Weights of a small CTC audio transcriber.
Training: adamw at rate 0.0013, 4800 steps, batches of 64.
Rows from block 4 of a small CTC audio transcriber, named by matrix and row number. Rows with one number within an expert belong to one neuron, the router's apart. Each number is 128 + 24 x the weight over its row's rms, rounded and kept within 0 to 255. All counts start at 0. Numbers have three digits each.
Before each expert's rows are labels from the 100 clips, of 14976, where the router gives the expert most weight on average: "strongest on" is what is common among them; "loudest" is the band of the loudest frequency at the time of the peak. Only what is clearly more common there than usual is listed. The data: read English sentences (LibriTTS-R). In brackets: how many of the 100.
# router: slot weights (model.blocks.4.mlp.router.weight, 16x256), inputs 0-127
# up: expert up (model.blocks.4.mlp.up, 8x256x256), inputs 0-127
# down: expert down (model.blocks.4.mlp.down, 8x256x256, transposed), outputs 0-127

# expert 2
strongest on: voice: female (80)
loudest: 250 to 500 Hz (29)
router.4:124120106126120135107185135116172104139114106147117095102151102132112164148128095155092151111164122086146103103093085125136101118143082167158110098113155133158108146132150112156148148145106083098146137098138098122124109156157107142127097121112097120119100103159087091138090121117139139100139132131167091101120127093158144096081163111120099108127162152117112107151131165120128141135106
router.5:113129133122112138104203125123162112154117088117120097119136117141119154152123076160101130121155153091146120123094096119122118119123104153157112098114161123144101153134142139165162160157108075080119134115133112122140125156161120153117119105115111145123087095146096099129095125109159126104152138130174103081109157073149133114081166096132079118109141148121108108128123165120110128127110
up.2:168117154122156121169129105172126124099087101134118131136106081155132106114187107118092119127127130111134127113119161099126117139108099099129130135163165058119145112128103145110086119147115109126134116160146147116144094138112131110127136128107132125072085103111128173118155103137097132194120110117128169128102120146166071181160099154140125094156173128140127125102095145152140144151140
down.2:096137127163127117165142134127138144151105094133134162100089120111098122160118181108161130120104120178135152119123100140108122105103139135122117100104110125148142155181153104154144141137130118159162146139155155148125130109103128139145128127136149150129180156156113135121142166116173104115158169112104135127136127074091155110140144078098116131086124138127117133123153141106124094161139
up.3:118120093103134160144139107114153092117099117168127089119137074112096109167145095167129128146132095110133109110102120151162088096143081153147107140143158111139089153123130158135126143146102114122165145104142109142107105146168115142149126100084056100124113143134098110114147112116156165116156170136143104103165163103138105096113131165139098134129082162147130142124144117137116142154142
down.3:102142101141131142135098091110135157133143113115094188096137126103137105149133128098144119118101135153145155096093133138092119116105161133104103111097126139134141167139143115146170147126131132153133127149167158175120113142102124145119093148148142120117184126127139116170142164103153120144133157103118104103159105082073116084158138086136118135097085145123142099130176113138106099126097
up.4:194121145121152123132128107118155136070135088126116111142153102135129106131163081164084161149152151124107130101125092137128087088108109155158143148110131111128117140111124137139088142125137136118145149090109089119124097137106148094112111137110129109118076188121119123136120129138127130150119130120172098104101137103159128157097092150152135119123116113152122137115101127150113123148102
down.4:123091148131143154167105113111113105173126139158148131153142123112158104141135172120134173131111140154185140110047158160135131129108159117116137101111128123143118145127159103149148119117125132166150132172135160159113081098129138138167151161103132107099145145140141089104130153114142148096090186085147133146164109136099141104167111089161102113096078135125132126098127133149127107144127
up.5:135096150131114113151101139151085149148128181130109140125092128111111123127125151106157117140093126151113154142138175113112144123140182100109152122138133112092141108153116112124132119099133176142122091173099194117135137140095143124109153126125157175135146118115155137124162128116117111161125078129090156151161132167115082127126087159075135174114148107081132156133145090157098107092167
down.5:085122110144148123146098112140119116150175135108088110110103155168131147115114110088127120127103152124139129125154116080121161140144147149108142140133140131093094138091079145136123075107114157129096107145126136112143194160153123135124099110178125131137114103093155144120133134175113113136125131173102125129119130144164110137113109158095112153185169102112129117109124123098120112100158
up.6:128120113134139155106165106110126098125090067126121129110131128088117108151171123169127105144157112104153110112103102130166086098086101143152120133128148135142082157141105163130123162134132076121130106098129098149146122150152112158155087097126116096129108120121105095156102142113137152131140164087147121104119143118124132127100138145147129128125096161177130127123132102144136137161100
down.6:100103127162145126189097101117107125161133120122112164099141113085120105149138128115155117166112104118144140129107152121113111116107148137132119144077059132143107147121164127134165094134096144163140093141179132189077119108115112128175081132140127122137159122132132138143115140133117167134138110098099123103151083099081129144141145102144113124123095130131123105087172116126137123142108
up.7:175140156060100150159123172152147133122132136105079109149125108129098151104133077127100163134143130110138122144115143116137124103085122124135119129128150098121096138116141166109138145121150134070120106136150111109142131119128117134153133105130114146103116120149137133122123162108131149146102104105164103100075137076155124139169137136108149109154117149148142152138085148188117166127082
down.7:130094136101141134175161069103091133132127094104116147108127138116155125145152139135145125154139136134146134077130108151149111106102139117133090117111136136149076119175125147150101098126120114188112125117154161165123150132141124149137122106110159109122168169108139144135112133124118161174109137098098137090174115123108147102169154131131105116089114154126163110127177144166075114160126
up.8:131147161117112096137082134127092139112152167125127131152119151100152146126114144095148120115094142136136125125160170144123154125143174094101168112169149158104142139131146121120128070132120142116132136150092174126121149128114147123128133138141140152134130158135163175112145134162113079125143122177066147127140113144123113132126085133102133159116147097122124128101110110116141146092173
down.8:091157138130147117134102117188128146189138114096100085121105166157134141146115125111143122120123158134129142117166105080148153140130156126125159149124127139116116101103119130161076121083098140175102112139101165068143159177138145133104139164151140131121092117086132149092132113115094109105131130142117151128133150148091124110116144140092135180150189092083142122176161134160125148152142
up.9:132147181161138167121157159125158102100146157092162161116112121152174115128110160150135143167123131135100154129141136105174120130136137170120147139144089126144104119131117081134155064137152129156122108108142100075157141090155155100089181120121110166147115115098105096123142131134121115123116149170136150120129134099112164096102116189089138159104114127122146096096191119148150090109092
down.9:132160122160079119113087138132111126125131094132112102142141136139124175098126145172113128131145145101099137164168136115158127120140139160161144140154107119120156130103116132138149153136146126117145165105080099086168137143138173106134127153156097120114122152130129097148108140169112115126081077173144156117112142197194158111107110143131093118153152076080116122138113118120111146078133
up.10:125134177113070123152105149139126152123117131094134124179157177145127137095093171125125148131118111156100135150148114109115142129114131135143156131125135101128145127086121084096133086142185128109123110114107117145138157079152169098141126131132135131153160135140136135097121109133087088158108111139133117143085107111176150114121157160117161155144133082110128145099105103097118130088154
down.10:114174110101101106110097089139126126154117152120110129119132113116105077123160088168169108126137134108102146099147136117092138128145091137084129136156157130135110136105111163138137096128096123112122103131113087121157155111120138112155102102165140107165107150129059170180136150149084161139119138139147128147118170150148143109114128148098115123140127118195110104140167134119097170146157
up.11:140134119143104112147127161124081092139135124127100099134130109103077145166143101127091142093128153122139087117088131108146146132083137102183096118135136123102117131138125165137150174115098117120100148111119098172135117141099099086140078116113169144135122126134115140159123129088136129096140110116128158149114142111170148110130140109120138098133143178116106150118073107132143140119146
down.11:102135127127099140186120139102131156133142098120151168144106081103105094172115134117150106116125121153123152104090143147134146141123121135137085071103114166125138150184152134142144142124097133154165166180101135113093124095136140127135121124107140117129179134123124104163114139144167162128145163118125123101161122128123139147122093084130082155136106124135135107082146149106104111132127
up.12:101122128156172109116113130089140148144122154167099100081137093139132136177164137099084091103115082134147126158114133182094167144133127131089093139175103074127137095161152137087161133125114127125160081133131149136115095161129120163143117114128095133103125113148131150125126102084148173122165109140094127143121158124127121138127130097141082098123122160129144129132125124147160149156123
down.12:120098088122108166135158130120104160129097092131148165119140125099115121153121143116175109152110093131101148111093105151102127106122151139158113106130089164125150181132134142142133138105090131092148130136189097111124144127116092134168110173149146106100168184165146112143121136152148135119163140126128117146140112115131154102127109095146108100118084122149120117089143150135107128138099
up.13:109189141128104099157154133146121123114134110120112115107152137162161171171110129135138139160104121110100135129176083107156153144174136158133116115155118152137144101178146104117173132148118108148150140125092138084141184161144195128123157132125127142148172101118150111085126114147135097112112140154140128130103104151144179123101159098113141110118125090081115141124094134107166160094126
down.13:115104102114139149139155090124138188127123111102116146064143177107129093138126113151140115154134115101136117126071095116135087151153114101141136146129137162101126129128131117089120109112103146109133143108124120161125137126127119122138085108177084106139135133123136148156141143174150159150105126140144130112186158167092137147106135120139155130180126132115113093133148123113088146133144
up.14:124126125155072105144116147112141156122134147096108118141122152135146136092076137126087131137095155130081105165106105116126152188170135150096138176118113133116134098112137090153099097153171150118110133124107126121143154083113148134107114117148099179151113105140170143107162076161140100142111135179104127122133125146125114119151145133111130150125110086111134125109094112129137149112149
down.14:164168094161137162098128156136085110125124101124146079135121161150133142093071121087121121133119129113143089129134164123101130147168090089115172147147167108102145086119168115127118136129137102099101104156134110072152126158116130119087144140117124136124109162136128150137121129115120098129118110154123131131105116125152159127126155148131129188140129120172166118161115137140128123129157
up.15:139133132150137108161120163130094138123124154139088087155095094128099140127127095171130118118131146126147125137127129102098152113115144094108142134098159099107064102109128152135123159116119163116138105146142155106096111147100137092119121121104146113111085162142153161151157122143139149164125102118108157151127162146136093199141077106137139131147157135150104110129132108141081134156126
down.15:136086132116116147141139122108147157124107104177145169109123099123136105142155164129134137174152115135149152105118109153091083118092138117172110104103104147167175165161148133135159144126153106127164153150110130136108133102137120153163138151097137135109198173142117129142097185086156124124155133123100141124148120109104135109157119067159089121120094149139131131103139128116104090124125
up.16:155128108141129108180130144165111106101132120120103088125094114134108113143116076146130160111157138107108156143143133133104138134126102100133132107170136126136101121116097144148116162099134121091178163108157154111152126093127125066134144159155127151121141099144118113107165131147104189151104137135179116116100092104153114119136132159113158102182139138136133093122106120161088177123090
down.16:106110127135115130168149095076157145167106107100146181092155117094132089147136149123113076140132119142122122121105107119126092143090128104148124117124079154161135153152138137130131107114117141172124130163149120108112107122148136105142129176165119092103171147156090098152141195121151139138160123119110148137134128144109129102113141124125091152114114134131160152115155139126084061128120
up.17:138126144154192114153143179163116139104118101121105127135079136153128108109149102141088171106104166137143141106128145112114116114118092077142141097149150066144130097091083135091108148119136143083105155133127088096167117118127143104149135128149130153140091114123108145126138130143110149165134113111108102114086110130125084176128082145094119139190179091150116150097122122158119131112133
down.17:115139163094136116171146139112139130136111109122154139091136113102123120155094143105153117157130113151139131111101098156161127134104118122144113122131094146180134134149120115152145113136118117127133154165143122126108120142117132133129165175111130169122160153140116117134101160134133127099156140096098143121164131131100171108125136086130116113081110108149155159111151121107059062107104

# expert 7
strongest on: voice: female (89)
loudest: 250 to 500 Hz (33)
router.14:092170151165128098066160113120147116150124114140127086105144119149180145141137067141164114085123136118121154148137110129123178136135181136133180120091122122139177094143141141144162138137087106170134113196141151088128093154119182138140126102109119131112106117128116120101109111158152141114132134124143103104158131119103157119108142111129102095111109146130113124113150129104146125132123
router.15:123147166177129090108142117134142120144162105149088098108145097138167144140143043083145124094114149115115149133122112151104160138147162142107167125095131132111157075140133137154154125136087151156107099165162170097112106137108172104127149107120135153124138128135118127114114118164129136109134107122128104099175126098119156116155133102119106109122110124115129125099171123116165117100119
up.2:095150150167144080117112125147095158114124152138111133113111109142139114160142131093164121080068199183139153110141153150108160090123161123094143150166106117126155107078132133138101116116114164153114100136143159124100136148091148114134092129128151115123123103103143146113130159138135147117110101157120125140147128106121092145098097137112113148075103149153136150126151096107145156145130
down.2:159093152105116174115143144096123116124096129120162147123106089083084111142144123121112111134120089148153128139138140144158141067134148127126086105091122145151145154169165151095179165168121135130191169088143112117092123102119089127162117143116126116098139130178171131145152149178149150157165158126140107130126124114152115106120138095138119140082090107130100139097088127146152121119145
up.3:140147165112109088145106146136062139107121175113119149129127148115114160095125152075129147102093141159129145124140164102111120134091166116103121109140143137089142136118108128136108117097134174114120103130113127116121131115092136110121139152130145133124118119091120171134170152111126126151120133181077144154121084154159116152147089141106116140119146116090126163101171123112157150109147
down.3:134161121171149094118093125141115127137145137047082110102137142099129132142130102128094111124127168134087139161146139066124116110157115101128159174143134136125078123118135097109118157106121153116126105162110103132176126117107136126146131125158183160162148124099140157108157128145097158135123104129105132116142123125125130095127125127074106165142136109100144104127104123149119169123165
up.4:133121142125140066129144111147149174122137141125144174146140141116165127109143100113143151099092163138119130096148159099124125137118192126085062159175134088140166097124099144122120127131149139140107112136129136141150110090094127105152136163135168147170152107115158146094189147099105144110127106131101169142111136117114114095135129137109120144121128159132157134104122112097136103143152
down.4:145137104133096172171116133133105153141084123134136118115082090142102135129131170098192109139111112111152094120129142116122128105106106134105112090114091146124137130163132174106163150128088122119140126156137110135107128108151120141128108105093133114093095146163117143166154162180152134129127173098099152145120149083128131152141123159163090149094150089152094140123134098105125127178141
up.5:134189117166097128093151112128102131128119163123104132126110110157129098138149121122117119107123102160133183129143117143095124082152132106092128112135153113072166092140128158131116137108118143110126110167119163116133145160107133136122139159124109113123047101108126115121139126152109133120115092122119155126153142110124123129104116144132137141118115151161115160101152102164106115147135
down.5:133077148080144132118098140126110112130115126141152194123136116123117120132128157146098147149137129147165130117108136134103117118073104114158092122120110149108146163153159095130116131140153117112135173105133111188130120127129077159098164137103136142114183136139131119146143142100140135097156157108129131107102123103120131138124154128126166109120124134186100136091114135098126100125081
up.6:101099065116125146108120120105133137163155155118150128138112138131061075106084195081112121085109092124133096157132129148095137174137140127131126122092096140107097161123106093125170137132109129112130133077147089147170153138145102140073110136129137117112121149133145146178162122155147119133149114115105116122129121160125120101152104135123116142155096072143157124142136129135116095112155
down.6:096135140126156085111139112164094123123144112099125103148136130160154152098120134110124145145102132139110114152138123146123135155163133093167182151160130150138115105133126122121111093072135129129098114143122136120119144147093129105120138157158091137157107129085131139078122081122129109141108131148112163129138123123165137139127098151050123167163133153113153112176126149130156163120137
up.7:102108143155125127131098162162108170104099178091140168132114118121098123113121160090135142133097172130139118125118151110128120140110141098095142142147149136122126126133092114101097113110166162135104132123113109121122136116102141093103144114162120139160165116087135184099154157155095076141120135140101169148122077170141110139129117131070135123130155096096144164133151108105122119099149
down.7:090154127140127119191140106151082147127143123116121075129143152129168120127137091143110120088129139150092141098159133123136151158144142120141178136135150096128131096111124115121134088068107114150104114123115157078114122116123130114139131156169166116174124136125152165132165099127099130125099098141129097129149141136118124121104097166073102167164090117106155139150122111124075149123159
up.8:153142141099109162124134145124160148121118121120111141130200145172108142106075156149128155151152149116099128115182128147161099154144138140160135115099162136162115136085096074115138125167116135118087121095131095101126148112142113123114159145172141143106148136089129119095154112149111111139103155137108136115104113165170098082133153125119160135165182065106169143099118141161109122108124
down.8:060168088163102122179133174145125116177181127129140127113113140120125137109125130129145110121147088183134127107108117116134132113121121122136164129125146118146121123118093116133106112080088119118087130138067122117138139154124127096140136137117162093120100135085131104147142115167111145138096133159123162122112110115126122160116107147111113139116109105168154135085148126106119200111182
up.9:097136127161146076111098108151094127139133150129144126115108128122165121102157123075175125099077160171111117112152154088133182124091133108123149171158110081132151089110108144127077111099109166167134106154115143108132140129097152115135115157148139133127113081113157179136161167165134134138117117123094146168150106173100120147118123136104102161140097138144120163118143117097132155134169
down.9:148113139095101152123149133096129127102107096150140099111128077116079099129150159136115088112146105133177134161115099130151118095101112133138087099104133150120133169148130141126144148128156142120180165162159152148136124095132082145147082111140159124092129168149123149137126121150153133151160134125131129105141096146131094108148158102130126156107060127123088155126112128136144108144144
up.10:096120105116092104110086142121148123112102133155157134086156110100108139156138175107205135162132144089131119141120115154174144121106101106132087137142142104141122117113157127138113146166135123172167161052160068120114109130143174137114114118133123126103134165143131152142120112062112089118185105143118116110140159112130136108119141124143116113120123136155130111171134172138162129097157
down.10:092131125123163158126093108143107112133185193109086138102125157106101105081134107102145116122125129153093110108112120105129117148195135124115163169143123118114121141101107133121131075110100143142109136137140119145199143155146142121122134077163137121135143113130112167122126108111106134148088124133110132080129123133096123114165095152115149143170101148125156084112142125098156127143129
up.11:158145149138080109122096154145119164123178138118135133147142126135122128108119139108112163148115114182105146163143132120099115155139144110108153070140168127135069137106086101118080113134124133117107116111116120092132114088126135136110127137140150135092146136098127162103161115156129123152084138117111173127109076147112154161169127153116110122145165113128150153093120128126126149104149
down.11:081161137148088124152088123129133135118168127113108115105123152099124130125161079135139136112122122143099126090151124143107136133149161142105157163154102117100120116080088170112146104094089170125107086128091132097118165139142153114131134105127118093158072151099131150126142120147088123080116118111139130154100151150132153150142138160108130149157147114138154127079111124111081140139168
up.12:116138161175139090098144124142114127152130104154105116113109116161139122126149082112134109089129146126120181130133163128105155138160145115138151105132099096118180078148136113166084133100104165123110124196173190115113123127140157114141128171125105146154109104109137105126130136157134134094117115129107124146136114123100098141099097118138099108128123139140122128134165124127143144168125
down.12:140116124123131174083105139103137118093090131148130176135117102108114122155132204120100124135092102154135127120080127150097107124112107125139086119114123090151139150167171107135146149156148125141159151134164126149154112118116111124129128104135139094110182188146133162142144127101127115119140139112103094113154123088145124143126152114135127106130100174141119117085127120159152125138164
up.13:116121125151145110125120130146120170110145143142079117115136138085116120116130119053183118129080133138113128111135153118105128114127147123104141154136174074136136164093101139070135075135107141162077110149092178128122145121072110124116125137149171158134148091138131142111131142129129111099112084126093152144114129127103119132126125110121134170114121129126153143146131089122141120140137
down.13:125140113152112129113109085112124120172120143071098150140109111130062096117102097124156107121115134124122114151148127117122136149114113131118133123131119172160110121133104119120109119155113169145129148132112102137134169158152083130123116112113131096134112137125158124195135154139085119121155174142120126116132157109105122162107115132134141146149144122122149100123127168096125110126150
up.14:154157114132144127120118140144118170148165164121110107166121123145121117125092133092152106139105161122101128138133141139075157179173151109086138159155065100090117095084125098083134100121157148121141134132128164144129152109085160144116126160155147154159120072145152160122148124119128113135126088138068148130150130163143114134153109129105149145166098097079151144128145125137152085110123
down.14:097154155141117081151116150137093159159142133100146120113135142146148145134123141105117123094085146169108152097151160110086123130143083105123165148136132150110137090122132088114156104127120155169105128150127144071147118150073110117091118143176154130143144135090136142122141103148092126129088160110112133115146121129117124139125110130093147170135129132076144144093127128132118164084154
up.15:111115131130158165134129158146115112138139141117144079144119133131151130109113179131093106161118108111135113127104147157102145130137103116107113147100148159125116118133136078138126127095122089101108152103122057150156135115120116114132127151138091095107112169113131135127130160146106087166133129098147158138161159138170097139153169135121171171153146111103086146129113143157112091089114
down.15:098106153157175108173143133141138090158136128168124104102134126148131122114131082112146143129132132159153183082147100132108128105128101081129158120127117090140112081109130139133096117130117117125124122150167134166138135124128153095137085122139116128095094103110122100088120139166124108141124155132135120108129101093142116103125098152134134147121097140123159090131167116184103142146157
up.16:163105165084105103111056185127132093141129135111114103147138140123119160091104154129109194169141122132118128178175132102150110120128135141174135118159176145119109142139105107122119132140152124102138133092090079124175134096149138145110129131153170149116153121126121116096162128157113112143126116167133145145116101137150154085137158134133167132109157153112121136117095144136094153111156
down.16:098099105099130174097153131093131142140127128155156144127134143089086113110135120111117135168119095115109122104165115120118119176124142127172160145131150118092136118110104144140125091114105111158157113103113125164127132141110150085151120121121114121117101160136147100143118144107107153135084131118142153106122173137163125147148077175132132130147148113158152101150126133152094120138181
up.17:103174139127110073112113119151121117150095126126132150084142106174183130154152079128157105071116179130123192119153122133117167103133172143132147120160126122112148054109132139155125126126123133146111156171130182101111136138138166134142105128129125136123139129106115131117115114145120148095139140158131107098146119101123145114101133122137106132119125136163087156099149136081170147153118
down.17:138081132100126150093109109127117104121099141126131167117118129102099103138131155111095129104124104146131136131124162152129115097115116120117069145111138157098144164162136110086157150157154149123148155101114115184134148129120102134154088089131129111129139146152152159170147113137158122171138113126118124164139120109114097138162131094149149124146096137108129127082137141171128102110150

# expert 5
strongest on: voice: male (91)
loudest: 250 to 500 Hz (43)
router.10:094107129140168104123148110115118111127115102144141192087118089099115119146137121126138119074111146122162141093071106157148123094084138124138094121121149109138147107143147142134169162134128121155150149168152134146115110146109087152147121132085146131116138131180138132152108160113161149119152121127103108123171152128117118100103147089161096101090098171123106126142141128085140155145125
router.11:119090123135161085132116106112120099103105108148126188085136094100119139170137119111139104088139133119157144109088120164144141098096136144142083137130134115153138113124155136138162164149120120167169166157147147149091100154119088153152121146112159122102135136164129129134115164132149149120162129120119096118169157117120139101111161073144093108100102177130094117147153134074152142146129
up.2:088101106168156125105125105111129115127124149139123149093129089120136101156129137118164088094113095111139172102100143141103150125117157122100112158157132086121162118119163152122177136127114140153163152182158191138108085149123127152156093146098150104121116131141141170130153127111131147137141097114112143119163146117108126131087140115145103134128084153157097143157153081101167106131147
down.2:128142107107113165162127133164132149164143149152129129176119136104107106158095156124137148133124116164151138130131155154123137126100136105102109094097105162108102185183124131090159186141116107116153158135126129148111103076112122130134133132115149099123147167138125140144172139132153121158154141097109111109121126092125130147199088093140130123134146074160123128106101109150163108076099
up.3:089134110137127098136143128128130113122123116147162150110135117134144129142149139130155122126146128094147164131118112142129150158098114209171142125173092142126129111111141131148172139144121109137130144129119125103109103153159144145173114103091124123111100115150108100127089132116131134106151129144155097107146121120120127109033168112167082113125131119105094095120135130074160130130111
down.3:129085121114096147124116124125102142160119136142133138113090133107107097130169152116137140121130112130157121112086132131089160153151141085117105152114128116112109164167163116095125147104142163142119080155122109167132109134102109117135116108141137129104093135138162135160155099159128117177140113131131109131176094123115095144146110108144133129125084151153136152096151093170144086131138
up.4:101149107116101123124179129106133089125101123130161139111146115128120139154130128155124118130134093091146117142152081183161123131110095163121115117136136158142130121136175136132149137169114103167155160118128126133114128180153126115142116126084099121104166152152103101133082153132188162129162117150141072073156129090148132099116160101130091116120102105145110088119112194115147108117123
down.4:108120118160170150152107097141104133142146157123094133145091148119130094133156155117143102114098127117106131110142160134099156110119168097100136137139090101099124139157113129130126110093100151138105126149127162140136135135116139130144104104121160103127114118131145147147158146133111132175134115113097130100141136091144082149146095149113136113130139153122147104139168082092138072165157
up.5:160138079107121157130146177111103107164090114114114133131117116119110138149122117125079163140167171138152074145111157128110143104119107144140150147117191107132078167140138105115089099109135134076106110092113110132120153114117108097134141130131091091148120146137126132110179159119105127118116120143129089115107143135165119140118106135105176131135133137129168127124083157146109124127125
down.5:082135157146112105173091105125129121122119108175135147130157136144119073117135149120098096122094126164131144166129138095118151150115116137125113135128099153136133124144158137106143141141069159149126139115143126130121136087171097161134107076102149133091151149127127113138120113142131146068112094107134121161135150116120126108143132098140114093154091151147117120145159136155104099103153
up.6:138102129151119102154090156136122149117103132146113127103088088137132121118166146128102099113114109125152122103119158119098122116127122130107086159107125130120125113135128146074117143131155137148120106168120164157105104123085132100153113152146149113133116139131120150152149139103191138167147108122071160151144167171087077124162124141125113170112112152110137119150135067147083125153162
down.6:159142114116084103189132132152125154183071108156154117144139097123095140129118154123142162116153108155135153101099091127125120150083121100148104079123121164119129173197153111159145160106090123107173153129105130166121090102102116167125160141113141126098168174155117107163122117125164116103130147108123127137114061126154142138130125097146076134133156110101121092142128108165140133116098
up.7:102119111158147185114119111094102146150093141133092122138106122126106119145155147128110116098109113147160162099098165147118114125101149068109094111115109124094166141140121117098142164120102153121117141171166156156112097130107132126135104163123155081079129150135153160176147146119136171184121106109099153135146156167112081186141093118149139153107108152138128160148130102135131117116131
down.7:108123170165125114117108134160104127153107095121071158103095132147163150127107129086143133098114139169154177155160138092099165137110126114116145122132160108105098120104108128144109114104129126132113121168106127121133113136103105130133123120172132148166121158101150143110110146146120097150100175123115108094088164094164109167158124166080063168159163126127099096182121102115100148099126
up.8:117123087155137156121099104124103165116102126091114121130101101102128111145159113122130132111090117133123114102100157102103130116135148068104123141097121109084145111113099149072124139107138176131094118145128151129165108097092138101149093165143172119121115148077151162162163148131156156165128155114110133140150124129108091136173093169103163142100132146151118148133161088135122124145114
down.8:152119104083082130138127116133145163162110148173126148148135069149104128107121159130156122149147118140166134118137140132134118119026124124139128079106118155128124141172167111112155168121093113140171170121153146155087101106154101146118116120091111110111146177151104140132133121136140119129145132110121137149127142104136138143116116090153107138114126113171094133138127127114108122149133
up.9:146110117145162122124098086101126137133121182156120156074071124112131101142143156090145091103091115125102145097144166109084155105112169117099090113098081116110162111131164137094135133128131131175146136147144150148102128142110119131151128144115121110107132099142149148147143125096148144153143116128089148178145122157087096133126128104144106155092100141138112150160141112111131100141142
down.9:154116099067107153162109142095114175163138134134136130158118122123105124116107171138151135118146092147125127159143128139101132130107159127151132077101153170129136151201164148147147176105090139097124147128113124162099109139114079164132126142104132106114141173129128129173107113142127095115106134154118140114079121117163129143139120124143144182130161094115133106162113139087166100108136
up.10:118124117126087129130169150140169141132109151132132121133157146174170166142131123144156154109148128118131119162140084122138131183149110157149126125158137155151145164136096130163135089131156081122155133132118100135139136111136126139141158098110117156165104150146105109074088137162146101111122149185162117073104103102162161104106119129160147111128129055103113083083119167153143140110107
down.10:119171158165117145174148132109143125137129098121107141099130118128138122132119106165110122133130091108157103150081123133127148150158129097104109174110112073117132129089126114084121160107104157147101093147147129116135134102066144097127129140126096116154107084098116127127138107113131163107138109100097132121133112133082136138095106129109123101163091162123144112085159140155120114125145
up.11:124156162122100117114149110129124113122151129124134101130132124163165128077096101120143151132126131151063152142152136102128093173173148138109188160140108122115134100126101118149103087099120148144086095125127124090153153112131131104085179126160106158174095098116104110121132118135070107110133153131070132124129106067115154143094128123121131138158124110105151143122120129123121119106154
down.11:145159083151119114091135148143093111127132104114114129137098118132160125142147072133162117107106092077115183109167093134156177117113101129135135121110143102145115086122107161180143112135120097117128146150114139092152139118158115131147111165098146113130105150126153116103121148154143173115141107180119091135137172121145103066114137104101068165139129129160163145151159112134127106113110
up.12:124140124121119120156088113089127168112118128123144137123118113124120163125096174096149118146064154132100167102138143103115099139141164130115127121099071133099173145147131108103118112155094128106102095164138146134131149149114132125095128127135121166157118158107135115127117118125093123107110146162098143194137122141140175183157112138075136179147122143092114151112137154137091084124156
down.12:120143162142128110098160149163107136100130129060131136125175158140173138095119121120113144121156156149108136170150128107146093116156157149176121123110113123128103109087107152136121122116145138124136103123104128089156142132136135122114153176127131187140167097129138150124085104115106114074147103137146114144096174154154188086111140101107136133150135119123111124140124128123127131076127
up.13:093096091146153145134113072118101120140113147146109149096104119098126089101141131117172095096098093139119153088105172112119128101122154100081119148127130111126179083120135148110110115117112153159113141149163190137113104110114126119159120145129174126148100152121160155140140154104143150151151115090089159156145128126110116153139128104100134149117107148134101127151147083107133091152169
down.13:123123135128119106154123142133091121125098162108083139122086108131114121125100151084140156108083118167118166148137171103121146119079150118097114096131119124083105127140121132080141146147130126144103134168109141142113116089099102123148161099110126167126133148129154172109160159149150120152155093107139100113126119084123119167163100119117101157132165099117107087112086104130164117152153
up.14:131143142116128120127128103112130129193149126103102117128151143130136143114131128092143105110078093123116102075153095122116140137157154120112206131130133107129126120142118079123126101106122148133107093152132166117109139145135176115115147112169122149143180149107160110097106107169126115133143143141103118144149115064099110113129124129107132136148088104149133136138118116143117084115138
down.14:131104119122124082074151164132133119110106115166159141113129085170130134139083110177109161110150111133145084183099096113143120158098095118134086093135085089131175146130139101129146180129158143158136106138093133151094102078153138093120125121095105144111107118172136075100159139130161096122154092092134117151123119125145140115115117100153134107112140139114140188110121156134129130090158
up.15:121143132124113129147165144138152116124105118131144151081141123135129146160165146173117157103143134101142151126115095130140144126121125141136111123122134153157108085151141126130138129157133099139139135121149111131099144138130091141140139121086099151119145116162086108110096152125154128096184157112136094113192114073118136098084175121144091066092127115137091079101139156109151146125119
down.15:133143147140136146180127104109126121130113132108127127123104111083097099153113176143154114109132117159121131112108140117101154186140190101116099138153086122085132171113132128088128136124153174136108117138157165174159157091149140126119122063120142103129106121164150157152157095125161124142134108113130115124104103115070073146157128178098125105144124125162127147126138099165158081133161
up.16:135089085144112116127113138143086136120102123117091137116089111111129152126145118118113103145139117154154125099124147105084127135120114132115104106117163123138139132120113136102116141112129157124138147173129124125146114105109083115126101138140149113134116127136151159139172127077104137173105143102120165110132144147142117140163116164100153144158126141119133131124109121132105137123153
down.16:138133124115113132178074143102153155169145117181143101149117113154099151090105127118126161131088144155140184153154165120145133121160160131095153112121102123156110090133098161126114127131106113097093151184123155144138170151117088158116144076124135139143153162075152147129121138113133103115091124135128114096099113164084100147138127146110146191160138085127096090147164107141130122115125
up.17:111138109147149137148084123145125160134135167096106107126083117093116120121139099146130110091104155140124123106128169129118141111127153091110107172085128129103135128115111166107134127141169126178115128146168129162115133125092141152112109119137180139108119132119156161126165099114117120120115152135114158133121144175135074127168113140119154172095103152175141170132122069139099147131158
down.17:122151130115067135179129147132096167162120116140126124138124144122122127130115175110163162116132116164171166120132145124107143115079148151148089081125124133109096138158138119141164122097095118104141172137091106129127125147139085129126123153126126161108152162128123120130128131122137120078121159122125115112105113123127132170138141115156074130136127120141110123181119113118128153109136